{
  "model": "sound classifier",
  "dataset": "read English sentences (LibriTTS-R)",
  "train_examples": 15625,
  "gain_aug_db": 6,
  "n_mels": 64,
  "hop_length": 640,
  "input": "log_mel",
  "spec_augment": true,
  "win_length": 512,
  "targets": ["voice"],
  "num_classes": 2,
  "arch": "vit",
  "norm": "layernorm",
  "norm_position": "pre",
  "activation": "gelu",
  "mlp_ratio": 2,
  "head_dim": 64,
  "fused_qkv": false,
  "bias": "all",
  "qk_norm": false,
  "parallel_block": false,
  "dropout": 0.1,
  "inner_norm": false,
  "patch_size": [16, 4],
  "layers": 10,
  "width": 160,
  "positions": "sincos",
  "pooling": "mean",
  "mixing": "cutmix",
  "loss": "cross_entropy",
  "head_dropout": 0.2,
  "init": "torch_default",
  "residual_init": "none",
  "optimizer": "soap",
  "beta2": 0.99,
  "lr": 0.0045,
  "beta1": 0.95,
  "shampoo_beta": 0.99,
  "eps": 1e-08,
  "precondition_frequency": 10,
  "max_precond_dim": 1024,
  "one_sided": false,
  "adamw_lr_other_params": 0.0013,
  "steps": 6100,
  "batch_size": 384,
  "epochs": 149.9,
  "lr_schedule": "cosine",
  "final_lr_fraction": 0,
  "warmup_steps": 1220,
  "weight_decay": 0.1,
  "adamw_weight_decay_other_params": 0.05
}
Rows from block 3 of a small sound classifier, named by matrix and row number. Rows with one number belong to one neuron. Each number is 128 + 32 x the weight over its row's rms, rounded and kept within 0 to 255. All counts start at 0. Numbers have three digits each.
Before each neuron's rows are labels from the 100 clips, of 14848, where the neuron reaches its highest value: "top examples" is what is common among them; "peak in band" is the frequency band that holds the peak. Only what is clearly more common there than usual is listed. The data: read English sentences (LibriTTS-R).
# fc1: MLP up (model.blocks.3.mlp.fc1.weight, 320x160), inputs 0-79
# fc2: MLP down (model.blocks.3.mlp.fc2.weight, 160x320, transposed), outputs 0-79

top examples: voice: female
peak in band: 2000 to 4000 Hz
fc1.16:118072085090150127124226090150169094127182171177111122132142114054142126184091099135106089091168102108117143127121136180112145139130107111083167105115099076064063143094076074120137152119049138101153145094146117135108174091164158134097177119
fc2.16:123109172119080107146113119105115127148079167144157157164100149169130067151170179153111159090119108152110174196103136128095099083086161125149067102142148151099134112160131123091133139115131107180198086114196137149148180168173148094152132098

top examples: voice: female
peak in band: 250 to 500 Hz
fc1.114:117114088118081136131140135161171107127184099195148134178159135168100091117131128129099169118132106115114130131135152152162108091061110166152148179107138109116140131037113118179167114143112104116104139122116076096127179124128104151102132104
fc2.114:123138122138132118161103193175168073104130107094114099108099099143149148179128102123191134150181128142150121171153069124110166163174086128086173123139068171130084138169157127125088156091135106124104170201110173200121119110077118144104099114

top examples: voice: female
peak in band: 4000 to 8000 Hz
fc1.44:075105130149127087066125152149080170082113087145129100090177148128155102166156163145133117123142142140159180108113118100102086101151101115134117098120092107110161203141142157178110140106079125130133098145119123059116192149194158162115110149
fc2.44:075133152117181114133128130107122135103158143127122123079056128132134152141075128114174183078125084117077089130133116086059188147034155112091139100095141157156137109095174130135122104101131086095139147150130121119181049110063119114123143139

top examples: voice: female
peak in band: 2000 to 4000 Hz
fc1.66:195162203106155139123131115156022096118158150128166140127055191111163120169130130101112140128105144152131150138097141092135155172122167143118103125120072148182082109135110159150137200137129139193120136088067159097143146142170090124131143144
fc2.66:129205088097072153121188102127195151117133140128166068137171082131121135121173156136182126139169113089125102085114115198145146124157160086142163122172156116124171139110141119091115148172107107088122130165154116148109163099126127150156112137

top examples: voice: male
peak in band: 2000 to 4000 Hz
fc1.292:143114142170113164090150149146206125148133147139147146162118089059140155132123088124106122140109105098145112090124156140089136095096102078160147186154126151100126092134073135234169137149164101086114126149190079148141119145080148137120069117
fc2.292:079108131100088084173145141158091086113126142113155125079158128157163112180156069128089050175141129121106112126086144106110089172147081080152107136144076067106140145159150145096133162063119152057140154075100161123072148156189143094153153123

top examples: voice: female
peak in band: 250 to 500 Hz
fc1.308:188151178088097120075119073166163156140146164120067116132140107145144150146154122104134121109169165095115083195206146133119172115082169062028148138142132145116132077095161128161113074124107119147115106105073130120124125109144110130101180109
fc2.308:069116132105206087138083147105121135093146082081084111163124181107131132155159142134142105104085168077118177065164099118162111154160125111145131107092156125139093130115086106112131073112126215134158119172187107150075141178140053153164187183

top examples: voice: female
peak in band: 4000 to 8000 Hz
fc1.162:158098109074168132169081150133180118144159134120081119122128125123082089146101141086131190157124090131116126141137143073137166123117078119155093107160109106138073189142142090093140078098180110164123155116175175157146111115084085032161064092
fc2.162:121107087173075143132083114148113132123108151152108163169097134123135144071150162145101164081192107086135090138144117138097131179127151094082180188116177114121119131172140105112095082147121139113119121082050117156092143122106013105174098094

top examples: voice: female
peak in band: 250 to 500 Hz
fc1.42:103175097124104095139130159101127146103095107128123107139155192095138100165151138113174129120136131107104137113125056161162140113117176152179091103116073090114202201130126123125163056113099089112122125087106183139081228102138099125138141187
fc2.42:147125100153172122140168156178127090142103131141166138112124132179080197107087126117091150092089142125081143147117127103164102129173159105127153144114107133120103132117156147206074101165129085152154184158107110118089086191107143139136167149

top examples: voice: male
peak in band: 1000 to 2000 Hz
fc1.26:153037107096093121163130171061154130125100154147090109085117163102158099158131140086156144216138102105130134121130170092126088110139086110154127091096124122160164158135126145122144134110133142129123124162118168109114118098096182116087135139
fc2.26:127095158137138106152136197139109138126141129037070168114135121118162171084149101117083163109135124146112207161109135147162131153097081159120184095130155121167076194124126177102186082137107157127142099122122135135147129092116090093091125136

top examples: voice: male
peak in band: 2000 to 4000 Hz
fc1.22:154143110099075133105140196144137131169175171081155052137094145127118166125157098076094120180178126136084134164139141075113107148187132171218076115141115137112196141148118191106200112172135123128170135157089121135134130174124121102176076146
fc2.22:186155117168116170073101092124182148081137126129077191131140102116152074201074175113148119144083107177111071160175096144156131145075109080111167106187128107136132119168195107096132126110135158123133123108123089129153146110113162124127149102

top examples: voice: female
peak in band: 250 to 500 Hz
fc1.152:098135165149107102156101116085123141157142128171153092127168165117156105148120115107166118118113140131082137147083119158137115090173179082059091151174124130142205094102125128094095132194132094192118146126104132131139148197165123100142148190
fc2.152:072094123060117153097103133123110114122039147057117127141113099094117096134144134122141172155118146105094088090112078113152121172112147136139214155117062098199132152139108117156144172178131114077117107111158132128171152090091167102180142106

top examples: voice: male
peak in band: 4000 to 8000 Hz
fc1.254:126156187105195087142116156159162085090150096149144102109119146090194131127134072143073152127161193134167152193195194164092180148121158139134137100118118137155139130136137138137115155171107119159135115160075079097122099099069179131130120162
fc2.254:139132112140179135151090120134090193139154077164102153158217118114112107141130142121077113141112134147090112106100110113153125123152113104105194151142055104167150110094126125132084134172045097086102143087074076085166140116077124136125115144

top examples: voice: female
peak in band: 2000 to 4000 Hz
fc1.197:114124161167169106160144148186140129122175179114139122134142110114104150087163143158160140058103148095131169175126149124056084130111124047166163109161126094131085157094123096106195110127107132164175099109159139126136161157166177114141187145
fc2.197:104094092124095152091109127134102137131129148134140175144116204097145117119153155108173137110153161210156010088119102162114126080115133140086069172089178146111127108136136112121060125155123128099134176169094137112132152130131109143114054135

top examples: voice: female
peak in band: 4000 to 8000 Hz
fc1.59:100101107131204190046119136154116112122135128098123185094150099120092058147116121127137151155162092175112155128166094164176082090128069069095076161118088134107078114133111089069162137066165136132091149161072123090152199147110111075196092096
fc2.59:115166188066095120204105098152148149096132127155127124149106125128093147147175150180119133101148144120127146203137143045113158164079096084132133164144153078181129113155165151144091098116113139098084129078156172165122085113116095134086147119

top examples: voice: female
peak in band: 4000 to 8000 Hz
fc1.226:101144196155109136092169161117131121215123091148164146173193076088127097087198063136119099127137137173110160126132144127083146181094066096141170185170141113149117128110131137153123143098094096153103088150071097139114077129102080163099116157
fc2.226:125127132076172164193149155134111111168092147100129125108069155094148137138074149111126128092176071113101136113120078127112133158197161123113111156054153125131111167146170057116089119118161126154136149129114155035172164098116161127112149087

top examples: voice: female
peak in band: 250 to 500 Hz
fc1.92:134183107063074114140156165132157117076102126117104099115134204140134098166093168098097055146193105114095125111196143092099101127160110108084115036166167155106134085088166106118063091098141143112158099149114211097169121147139068115155161146
fc2.92:082139143151182086145174102183123134130153186113091116132107137142113185110101056175157101166158119094102079129110101141179191172139053175158066172135177154115120107106133119113136101106172111152125119116134130092123148188110100159120160211

top examples: voice: female
peak in band: 4000 to 8000 Hz
fc1.273:129052065119140096115117175164118064119147197091134150118143126129114175112158152172131132129106065149141109103125135073134103113165180102049157143134137142132116122147135124159146111060140107144097117119115192152146140121122099143124111146
fc2.273:156177163232141141114097164126189141196132119075172152130156102068154062090111143131137155152115063144126090082127138135169094175114183102163148084126169132089135152128097137123129128143122153115176107105087136132119162177221107163125090111

top examples: voice: male
peak in band: 1000 to 2000 Hz
fc1.3:200127161159087167157164177112123139135180106107062147172159150114135091131103108177085150158145120124117195170133164110179129091136125165189175133122063175163122142088156140137178129192130138174138100138141134118112111153059110101121152096
fc2.3:108081129116150138122129111087152106098135063112139116115127086104146174124081152119133155067154084137139138145115156127146155109081111132145083144147133216104124109117117102138186119126118122110227148094097134141096102127149078172144161100

top examples: voice: female
peak in band: 1000 to 2000 Hz
fc1.178:159143156105132123089120117081138144164100069183206191117102151144181157152103116091138153121097148166112147158172082149105103098129163180158166098141121132141118079132107139115134172160169119084154159110140140099120144151148167131054179138
fc2.178:101196141148116110112182118157114168135147177105090063153107079111127130132116197128125153114134177125147099152191136111118207126113110094124122100145120132082129098169111073129168158098083164147117073174123128136126134180085083115146112113