{
  "arch": "vit",
  "model": "sound classifier",
  "dataset": "read English sentences (LibriTTS-R)",
  "train_examples": 15625,
  "gain_aug_db": 6,
  "n_mels": 64,
  "hop_length": 640,
  "input": "log_mel",
  "spec_augment": true,
  "win_length": 512,
  "targets": ["voice"],
  "num_classes": 2,
  "norm": "layernorm",
  "norm_position": "pre",
  "hidden_act": "gelu",
  "mlp_ratio": 2,
  "head_dim": 64,
  "fused_qkv": false,
  "bias": "all",
  "qk_norm": false,
  "parallel_block": false,
  "dropout": 0.1,
  "inner_norm": false,
  "patch_size": [16, 4],
  "layers": 10,
  "width": 160,
  "positions": "sincos",
  "pooling": "mean",
  "mixing": "cutmix",
  "loss": "cross_entropy",
  "head_dropout": 0.2,
  "init": "torch_default",
  "residual_init": "none",
  "optimizer": "soap",
  "beta2": 0.99,
  "learning_rate": 0.0045,
  "beta1": 0.95,
  "shampoo_beta": 0.99,
  "eps": 1e-08,
  "precondition_frequency": 10,
  "max_precond_dim": 1024,
  "one_sided": false,
  "adamw_lr_other_params": 0.0013,
  "max_steps": 6100,
  "batch_size": 384,
  "epochs": 149.9,
  "lr_schedule": "cosine",
  "final_lr_fraction": 0,
  "warmup_steps": 1220,
  "weight_decay": 0.1,
  "adamw_weight_decay_other_params": 0.05
}
Rows from block 3 of a small sound classifier, named by matrix and row number. Rows with one number belong to one neuron. Each number is 50 + 15 x the weight over its row's rms, rounded and kept within 0 to 99. All counts start at 0.
After each neuron's rows are labels from the 100 clips, of 14848, where the neuron reaches its highest value: "strongest on" is what is common among them. Only what is clearly more common there than usual is listed. The data: read English sentences (LibriTTS-R).
# fc1: MLP up (model.blocks.3.mlp.fc1.weight, 320x160), inputs 0-79
# fc2: MLP down (model.blocks.3.mlp.fc2.weight, 160x320, transposed), outputs 0-79

fc1.230:55 58 48 47 71 34 57 58 58 77 58 50 78 75 49 55 43 42 59 57 40 63 62 56 39 57 67 45 37 27 44 48 10 70 71 52 49 29 35 18 52 36 50 43 55 35 52 59 48 22 52 48 48 32 45 56 47 99 51 59 45 84 54 58 51 55 69 52 52 30 28 54 40 67 27 39 53 58 62 71
fc2.230:45 76 73 67 63 72 40 50 37 29 50 31 70 62 35 43 69 44 47 52 82 22 39 27 72 22 73 65 43 46 62 40 51 36 29 59 54 65 42 54 57 71 50 60 64 54 46 48 48 49 55 29 64 48 62 38 40 36 53 30 63 39 41 43 43 74 51 57 30 60 58 37 66 46 64 55 42 45 46 59
strongest on: voice: male

fc1.71:53 74 61 43 55 93 29 76 49 47 34 59 40 52 38 50 62 50 39 52 46 35 50 50 61 39 43 79 58 25 41 58 60 49 75 56 52 40 46 44 22 62 42 74 43 53 75 36 47 49 64 53 36 46 45 12 47 48 64 73 31 65 82 60 45 62 32 85 28 38 28 80 44 63 41 35 62 26 40 47
fc2.71:45 38 65 44 65 49 49 28 55 35 45 42 50 51 37 69 27 36 36 50 29 43 37 68 60 46 42 33 51 30 51 41 39 68 35 35 48 55 52 38 54 40 51 40 35 55 60 18 50 44 14 24 42 59 70 79 45 30 66 31 70 67 42 37 57 15 62 38 63 38 60 33 45 35 67 78 35 65 36 83
strongest on: voice: male

fc1.148:76 32 53 77 37 49 46 44 99 99 54 42 44 70 42 30 53 66 90 83 66 47 53 66 60 25 45 76 70 40 53 43 47 43 53 32 56 53 50 48 35 42 40 30 58 45 57 49 62 48 56 37 34 76 56 57 43 48 73 56 46 45 54 35 52 52 50 34 28 65 20 35 35 75 56 42 36 68 37 64
fc2.148:56 38 56 39 56 34 49 60 11 06 60 65 61 53 53 71 63 53 32 36 54 73 25 40 56 57 38 33 53 09 56 83 26 52 71 72 49 46 50 65 51 38 90 56 40 66 63 40 44 34 42 53 50 49 73 29 45 43 45 44 58 41 41 21 33 52 66 38 63 39 64 62 48 37 38 30 40 32 35 31
strongest on: voice: male

fc1.318:83 79 67 50 41 53 35 81 42 43 48 46 49 31 85 57 46 27 37 28 53 57 33 56 38 41 74 35 57 36 51 42 48 51 43 76 71 42 59 35 42 46 56 66 68 73 44 54 55 71 60 61 67 52 67 30 48 50 42 72 56 66 35 76 29 34 34 51 49 33 35 61 52 77 45 61 64 20 55 64
fc2.318:56 57 34 59 39 45 61 38 61 60 40 68 55 60 19 69 61 56 44 20 59 49 38 76 65 35 48 53 28 45 51 35 60 21 68 47 46 57 20 58 51 56 60 56 62 41 36 45 39 32 20 57 20 42 32 42 36 45 62 28 34 70 24 45 67 61 69 32 52 71 74 41 51 40 64 25 37 40 52 57
strongest on: voice: female

fc1.135:49 43 41 52 32 40 50 45 75 59 54 61 65 32 34 65 73 47 62 30 88 44 46 48 53 65 48 36 29 60 57 41 32 52 36 61 52 51 69 56 76 51 63 59 19 45 58 43 34 58 47 50 31 52 48 66 44 49 48 63 49 39 41 71 55 57 46 49 78 81 58 33 69 57 31 56 67 62 49 53
fc2.135:76 58 45 38 61 26 58 66 67 74 46 58 38 77 52 65 36 43 43 44 69 78 38 41 64 68 45 60 73 42 44 56 92 25 25 64 76 51 36 58 53 62 62 44 42 41 25 33 59 58 52 52 28 29 70 48 40 32 44 79 61 62 41 31 75 33 65 64 22 41 38 26 42 49 40 61 61 46 67 63
strongest on: voice: female

fc1.305:62 70 58 57 78 57 39 62 52 63 54 39 39 60 24 56 25 62 37 59 45 59 19 35 61 55 13 55 49 33 40 25 52 47 75 75 45 53 48 11 32 11 53 66 45 59 48 33 54 50 50 50 50 43 53 26 49 33 65 39 54 48 44 48 58 42 54 21 64 63 52 47 68 44 58 17 30 41 44 40
fc2.305:27 62 44 71 35 75 64 57 48 24 41 66 48 24 48 46 56 39 41 54 66 64 56 54 38 77 80 47 42 66 64 70 50 79 31 22 53 70 30 71 60 45 63 47 71 38 46 59 46 52 26 48 26 76 55 45 53 46 27 37 63 57 49 36 35 48 10 87 50 56 63 80 54 55 73 69 47 73 53 63
strongest on: voice: male

fc1.95:50 46 56 60 29 38 58 17 56 40 45 38 45 41 50 54 87 49 54 51 66 70 57 41 22 52 55 58 57 68 47 54 47 69 21 13 43 75 50 38 50 55 45 26 49 77 40 44 47 52 60 54 62 25 52 58 50 64 51 48 51 57 38 60 40 37 61 76 26 38 24 54 59 61 82 23 48 62 69 60
fc2.95:68 44 24 30 69 73 45 50 35 58 46 65 41 41 50 45 51 61 24 54 61 47 33 48 65 79 69 33 56 20 59 48 51 38 87 80 55 32 55 57 35 58 40 56 42 53 58 27 32 39 56 42 65 69 51 39 36 44 26 63 35 61 77 88 35 78 33 38 29 67 40 65 52 47 43 84 56 57 74 25
strongest on: voice: male

fc1.110:66 18 42 63 45 34 51 60 74 45 66 49 34 46 47 73 72 32 29 72 40 48 62 42 69 59 56 42 45 66 44 74 49 38 58 38 39 40 73 34 34 45 73 61 63 39 53 58 49 52 69 67 51 46 35 24 56 30 58 56 36 49 23 58 25 64 24 69 45 74 67 64 46 52 39 35 33 35 34 57
fc2.110:20 85 37 43 50 30 50 27 55 71 71 41 88 56 28 48 58 55 37 49 61 59 42 73 50 60 52 41 50 44 70 44 60 33 73 52 46 95 46 43 61 33 65 85 37 37 37 39 51 39 44 41 50 64 54 70 56 42 21 32 61 51 47 43 38 42 48 36 53 35 38 37 42 62 50 45 36 49 30 47
strongest on: voice: female

fc1.289:40 76 55 40 87 62 57 50 69 59 46 45 62 53 51 66 47 74 51 44 69 41 68 51 43 42 71 73 39 41 75 63 68 48 68 44 46 24 46 47 25 52 55 49 39 17 32 55 36 65 40 46 04 63 57 39 57 41 30 48 20 51 57 45 78 60 49 42 42 50 39 38 41 26 60 27 32 42 48 35
fc2.289:39 40 38 69 19 49 54 56 59 53 13 49 81 57 60 67 68 26 35 40 60 48 58 41 37 45 44 42 40 54 29 38 35 44 41 50 48 42 48 62 13 35 31 78 51 37 54 53 77 22 49 43 82 60 53 70 73 66 47 66 41 43 44 70 64 05 67 91 64 40 42 62 51 46 62 57 69 75 50 51
strongest on: voice: female

fc1.255:49 44 42 54 18 34 27 58 51 34 39 44 49 42 56 52 66 54 59 73 56 24 40 42 38 53 68 51 23 53 64 71 07 57 60 59 74 60 54 64 36 39 73 39 65 42 36 44 40 29 60 45 22 56 45 57 30 48 57 49 24 29 33 61 86 27 28 57 23 43 47 53 28 46 77 44 77 39 40 57
fc2.255:21 41 40 53 40 50 44 46 65 47 64 56 34 59 29 78 59 46 41 64 60 61 30 74 52 66 53 35 77 31 30 61 78 56 63 64 38 36 27 36 70 77 48 62 63 47 73 50 50 37 46 57 44 59 57 52 48 26 25 36 38 63 33 57 32 67 49 39 48 86 75 77 56 60 48 43 52 34 60 43
strongest on: voice: male

fc1.97:77 60 62 66 51 76 41 42 63 34 63 50 46 67 39 41 34 68 41 50 43 49 18 37 47 61 54 72 42 44 38 79 50 72 42 62 32 53 57 45 33 69 24 46 09 66 63 47 38 64 72 31 60 51 69 51 52 59 42 60 34 60 43 34 56 36 45 44 55 48 35 59 51 65 76 45 49 40 56 33
fc2.97:61 32 43 27 45 58 28 50 61 38 44 54 43 71 66 67 63 65 45 40 55 14 53 30 64 52 38 26 28 44 65 31 35 14 41 47 41 51 51 37 46 27 40 33 45 52 36 27 40 44 30 48 41 27 50 49 35 44 46 19 62 33 66 49 43 45 65 72 65 46 54 56 34 60 42 57 29 41 34 45
strongest on: voice: male

fc1.141:68 58 62 36 34 64 47 54 56 45 49 45 56 52 51 00 34 34 17 51 49 53 47 75 50 50 49 37 50 46 57 58 47 26 31 72 38 77 45 30 42 45 65 64 56 73 59 36 64 59 35 42 34 71 59 80 70 52 59 31 40 43 56 36 51 40 74 69 68 45 48 50 45 57 43 23 59 28 31 35
fc2.141:86 51 41 48 52 36 54 40 19 24 62 74 67 62 32 62 57 56 42 61 62 30 39 45 45 55 39 25 35 35 56 81 67 51 55 34 52 39 35 50 55 60 50 61 40 51 16 53 63 47 71 54 74 49 53 57 24 69 47 42 54 41 57 62 44 39 39 38 44 47 17 64 44 74 42 52 75 02 65 39
strongest on: voice: male

fc1.129:31 59 41 53 51 55 43 50 59 45 45 64 48 26 65 57 54 49 42 74 40 70 59 55 76 46 52 36 48 48 30 34 62 33 83 55 55 71 60 36 69 72 78 73 44 42 27 44 48 43 25 50 61 58 52 49 58 66 38 39 58 75 63 70 37 52 79 58 54 36 10 58 24 87 51 74 49 77 55 69
fc2.129:51 31 60 34 45 40 42 38 42 52 58 47 25 59 41 48 56 36 46 25 67 34 40 37 34 29 54 87 45 25 69 74 68 74 39 46 32 80 53 55 68 94 65 66 35 77 36 56 48 43 73 72 41 61 58 46 68 51 58 39 47 56 21 56 62 38 57 43 52 65 60 60 74 55 75 31 67 59 41 58
strongest on: voice: female

fc1.214:65 68 56 27 47 70 49 74 54 66 67 63 60 21 70 45 63 32 32 66 56 48 52 54 54 53 61 25 18 53 56 62 16 38 41 67 71 51 52 55 53 36 73 76 29 58 29 61 41 33 39 45 61 64 34 55 85 22 42 52 57 61 43 49 76 88 49 65 45 49 38 79 79 77 32 73 46 52 41 34
fc2.214:66 74 81 84 48 26 45 26 70 47 51 32 57 47 51 75 40 53 28 33 61 55 50 54 53 59 27 28 79 57 46 05 68 47 50 69 35 58 43 58 48 67 39 37 58 60 64 66 41 71 68 65 59 50 16 63 44 59 54 45 49 39 36 47 23 56 48 52 39 34 49 24 71 32 49 72 72 31 36 62
strongest on: voice: male

fc1.31:55 75 31 39 42 56 40 42 54 54 59 61 50 71 33 58 55 63 68 46 40 58 48 27 36 39 71 40 36 42 67 48 47 51 61 47 29 39 74 31 44 54 57 74 38 62 58 50 64 77 07 23 49 53 46 28 41 50 30 57 37 82 49 53 63 78 65 59 57 47 41 60 58 59 51 53 31 47 43 62
fc2.31:51 53 48 60 79 35 47 49 81 71 36 36 56 63 72 52 41 48 62 70 66 43 70 60 39 50 34 65 43 39 49 40 57 49 60 29 44 67 64 27 25 19 65 24 44 24 46 51 18 10 57 71 48 29 32 48 59 45 60 59 72 57 58 40 42 31 37 31 46 44 33 39 49 40 17 39 72 56 72 43
strongest on: voice: male

fc1.120:64 62 36 30 74 44 32 69 31 46 53 10 34 46 88 56 80 52 73 63 38 37 69 56 41 38 28 61 52 48 47 56 53 72 48 44 31 33 47 37 46 28 23 53 62 35 44 59 43 57 56 48 44 48 44 43 60 52 49 25 24 71 47 65 34 52 39 32 38 46 48 71 59 40 72 60 50 43 58 46
fc2.120:53 66 48 55 49 36 62 37 27 45 13 61 72 50 34 46 23 45 42 43 68 41 18 27 66 46 33 21 41 49 54 36 59 37 44 60 60 66 46 19 45 21 50 60 52 67 64 21 65 41 57 54 50 43 65 48 54 21 16 56 49 32 20 40 60 44 60 71 58 45 65 57 42 66 35 27 60 41 44 47
strongest on: voice: male

fc1.266:54 66 56 52 59 57 52 48 37 53 32 27 30 55 30 64 56 71 58 61 37 45 55 51 67 56 43 53 59 35 64 86 71 53 91 50 73 62 28 43 56 53 53 36 48 45 64 45 50 31 34 64 90 68 75 35 53 62 65 42 48 45 39 43 36 29 60 53 42 14 49 56 44 57 27 64 46 47 52 68
fc2.266:71 56 41 39 59 60 58 64 34 59 62 35 51 54 53 53 44 24 37 43 60 39 53 53 39 57 78 65 11 53 53 47 62 49 24 71 12 42 53 48 28 75 39 43 66 39 20 62 44 71 24 31 48 54 35 55 23 26 49 50 56 72 45 76 70 57 39 43 47 66 40 26 60 59 69 51 45 42 39 41
strongest on: voice: male

fc1.98:96 33 67 37 54 44 58 66 36 49 26 44 63 48 50 63 28 54 52 47 44 72 88 49 40 31 66 46 71 51 52 90 56 48 54 50 44 65 38 32 40 60 48 62 55 21 55 73 42 53 72 25 43 41 48 44 30 60 22 49 28 46 30 47 37 39 77 89 65 53 41 69 27 55 73 45 47 43 44 62
fc2.98:39 56 56 75 27 73 30 56 61 59 60 55 22 55 46 77 30 54 37 73 53 60 57 56 41 70 40 39 56 73 57 61 62 46 79 27 61 57 72 65 35 19 74 33 63 70 50 34 54 69 39 20 42 49 38 56 62 37 65 58 42 44 68 69 62 50 60 25 51 34 64 58 62 50 57 32 49 50 48 62
strongest on: voice: female

fc1.297:50 27 64 60 63 55 63 42 26 42 47 68 56 44 12 39 62 57 41 38 31 66 71 26 75 47 50 40 52 52 60 55 67 54 59 51 43 38 41 39 36 20 60 60 27 76 67 37 36 16 32 41 63 38 44 21 78 47 43 72 51 68 39 40 69 28 33 52 39 54 09 59 56 47 50 61 49 58 48 67
fc2.297:32 61 64 41 61 60 49 66 28 55 84 61 51 59 47 67 44 49 69 56 60 37 37 14 60 60 47 69 25 36 49 28 38 34 50 55 58 49 42 73 53 68 51 50 35 52 37 51 48 52 54 53 59 16 44 37 55 68 49 61 67 49 50 54 27 69 79 68 55 30 46 20 45 43 65 45 58 42 88 23
strongest on: voice: male

fc1.13:66 39 39 34 61 63 35 57 50 66 46 52 56 48 54 64 47 18 49 35 44 42 42 72 51 67 23 61 90 51 69 62 69 38 36 44 41 47 50 40 60 63 16 53 58 42 66 68 28 20 77 50 44 69 28 46 42 30 63 27 38 26 48 48 41 33 51 67 60 72 37 60 54 67 54 77 38 61 34 26
fc2.13:58 48 40 49 46 35 70 47 38 47 52 46 52 79 76 29 58 87 53 43 35 56 52 47 61 30 67 31 04 88 34 58 53 83 60 41 23 60 55 50 47 68 65 56 56 71 60 27 58 37 48 57 17 32 38 47 43 62 33 23 44 66 20 26 49 51 37 66 46 17 82 50 56 65 45 33 64 60 56 51
strongest on: voice: male

fc1.108:44 56 45 46 64 55 80 63 68 32 30 65 33 00 61 44 34 45 68 19 35 59 71 60 38 58 53 47 47 99 40 44 63 47 38 65 75 51 26 67 52 59 46 70 77 45 36 66 52 45 78 31 53 34 55 43 56 23 62 55 55 65 40 69 54 59 39 43 51 40 54 41 52 53 44 41 68 48 35 43
fc2.108:48 73 74 62 38 78 22 59 46 61 41 52 43 45 31 45 43 29 47 50 43 59 59 57 61 35 54 46 60 74 29 57 51 53 49 40 31 48 30 48 58 50 70 22 62 40 65 27 57 58 33 33 51 48 55 50 32 63 57 26 55 49 52 50 37 48 63 34 55 39 55 74 45 25 62 61 82 73 45 61
strongest on: voice: female

fc1.57:45 55 23 51 84 50 41 46 49 61 41 54 80 61 42 56 25 52 55 35 65 75 35 74 16 34 43 60 48 50 45 48 31 45 46 30 46 68 39 45 35 14 68 35 59 56 19 53 35 13 51 65 23 65 59 56 52 48 51 67 58 64 37 57 94 52 72 56 35 60 47 38 49 38 65 57 19 46 45 28
fc2.57:25 68 45 77 42 51 44 74 55 33 54 35 50 49 52 27 40 23 36 60 53 46 35 52 43 54 56 36 44 43 43 31 74 33 28 40 69 40 30 54 36 39 38 45 43 48 38 69 46 86 31 53 46 48 51 40 16 77 39 49 51 27 36 58 21 43 57 27 53 72 55 45 48 49 66 40 55 37 52 83
strongest on: voice: male

fc1.285:68 80 48 46 44 52 45 14 75 48 52 71 36 46 62 42 45 44 58 49 67 30 49 53 51 74 47 45 47 79 44 53 31 44 52 34 88 48 53 42 43 58 44 36 62 56 87 65 64 44 55 38 64 58 71 59 54 27 36 50 41 67 56 44 69 74 36 56 44 56 57 57 44 40 48 69 68 47 13 34
fc2.285:66 41 55 68 38 33 43 70 73 42 73 58 46 57 53 65 50 74 46 51 57 47 36 75 42 43 58 59 40 74 59 10 70 47 39 46 39 57 46 85 52 79 53 59 52 38 55 46 16 46 32 33 72 56 35 26 45 57 38 27 82 63 39 39 53 68 52 80 93 53 59 60 73 70 59 44 49 64 81 60
strongest on: voice: male

fc1.96:50 42 33 44 42 46 44 78 52 67 46 61 44 56 37 55 61 20 31 50 58 50 53 81 62 66 60 45 49 69 51 55 61 50 18 32 71 34 42 46 44 36 54 45 32 62 33 39 59 52 43 48 62 43 62 65 34 53 62 33 43 36 25 43 92 21 31 34 48 16 52 55 43 69 44 37 52 51 62 77
fc2.96:39 29 53 59 28 47 39 46 47 44 66 46 63 58 37 64 28 75 46 34 37 40 36 27 58 33 62 51 66 51 46 58 45 56 46 57 38 42 57 95 64 77 58 34 79 54 71 74 74 36 48 46 27 26 50 25 55 52 61 64 36 49 38 53 25 52 51 31 32 58 44 26 38 59 42 94 25 30 79 31
strongest on: voice: male

fc1.140:55 61 51 46 55 75 61 33 61 46 54 65 58 47 55 58 74 65 47 54 49 49 58 50 32 37 48 55 64 81 38 30 69 45 44 55 53 74 31 70 32 56 47 51 26 59 56 32 44 51 44 51 56 83 70 35 49 76 48 62 61 40 43 52 55 85 42 53 77 45 37 27 49 68 28 21 52 58 17 71
fc2.140:50 45 46 53 46 66 48 53 52 26 54 32 65 65 43 68 58 54 52 69 32 74 78 62 67 67 32 45 70 36 35 74 55 49 53 50 48 47 50 57 25 47 44 50 21 74 40 48 54 39 24 23 42 40 47 39 27 68 11 57 41 40 58 70 48 69 48 47 44 60 36 59 66 38 70 48 33 60 54 77
strongest on: voice: male

fc1.279:70 41 37 53 23 75 57 53 71 69 46 52 29 60 44 79 65 37 60 27 58 21 60 31 41 37 52 68 43 53 60 48 56 41 48 69 59 79 47 48 59 34 46 80 62 20 43 46 55 22 35 51 62 62 59 64 66 58 60 59 04 49 29 69 58 48 59 32 58 63 73 46 45 45 56 61 51 57 51 47
fc2.279:38 16 41 66 42 69 54 60 45 65 46 23 45 53 46 31 35 12 58 47 59 63 56 46 53 36 59 40 44 36 25 19 75 21 51 65 59 40 32 62 57 56 62 64 58 34 61 35 42 34 61 45 57 29 53 53 40 36 64 44 21 48 49 47 78 67 49 18 74 53 41 47 67 39 75 39 51 56 72 49
strongest on: voice: female

fc1.283:62 50 73 35 99 79 87 55 54 50 43 43 73 50 38 30 66 61 41 61 45 38 59 69 49 29 73 52 62 65 70 67 66 84 78 67 42 52 33 23 71 30 54 46 34 56 74 67 67 62 46 63 37 32 56 54 71 53 43 77 71 36 83 59 79 24 43 44 42 49 34 57 69 48 69 51 55 36 53 65
fc2.283:39 71 58 19 43 63 50 38 51 26 62 48 47 53 62 28 47 47 56 56 50 46 37 37 13 42 41 19 56 25 52 28 80 67 31 33 38 14 53 55 33 38 56 64 28 21 69 51 26 51 72 67 58 28 42 63 77 68 48 31 44 49 68 67 70 71 59 75 69 62 70 42 37 59 56 49 45 65 60 71
strongest on: voice: male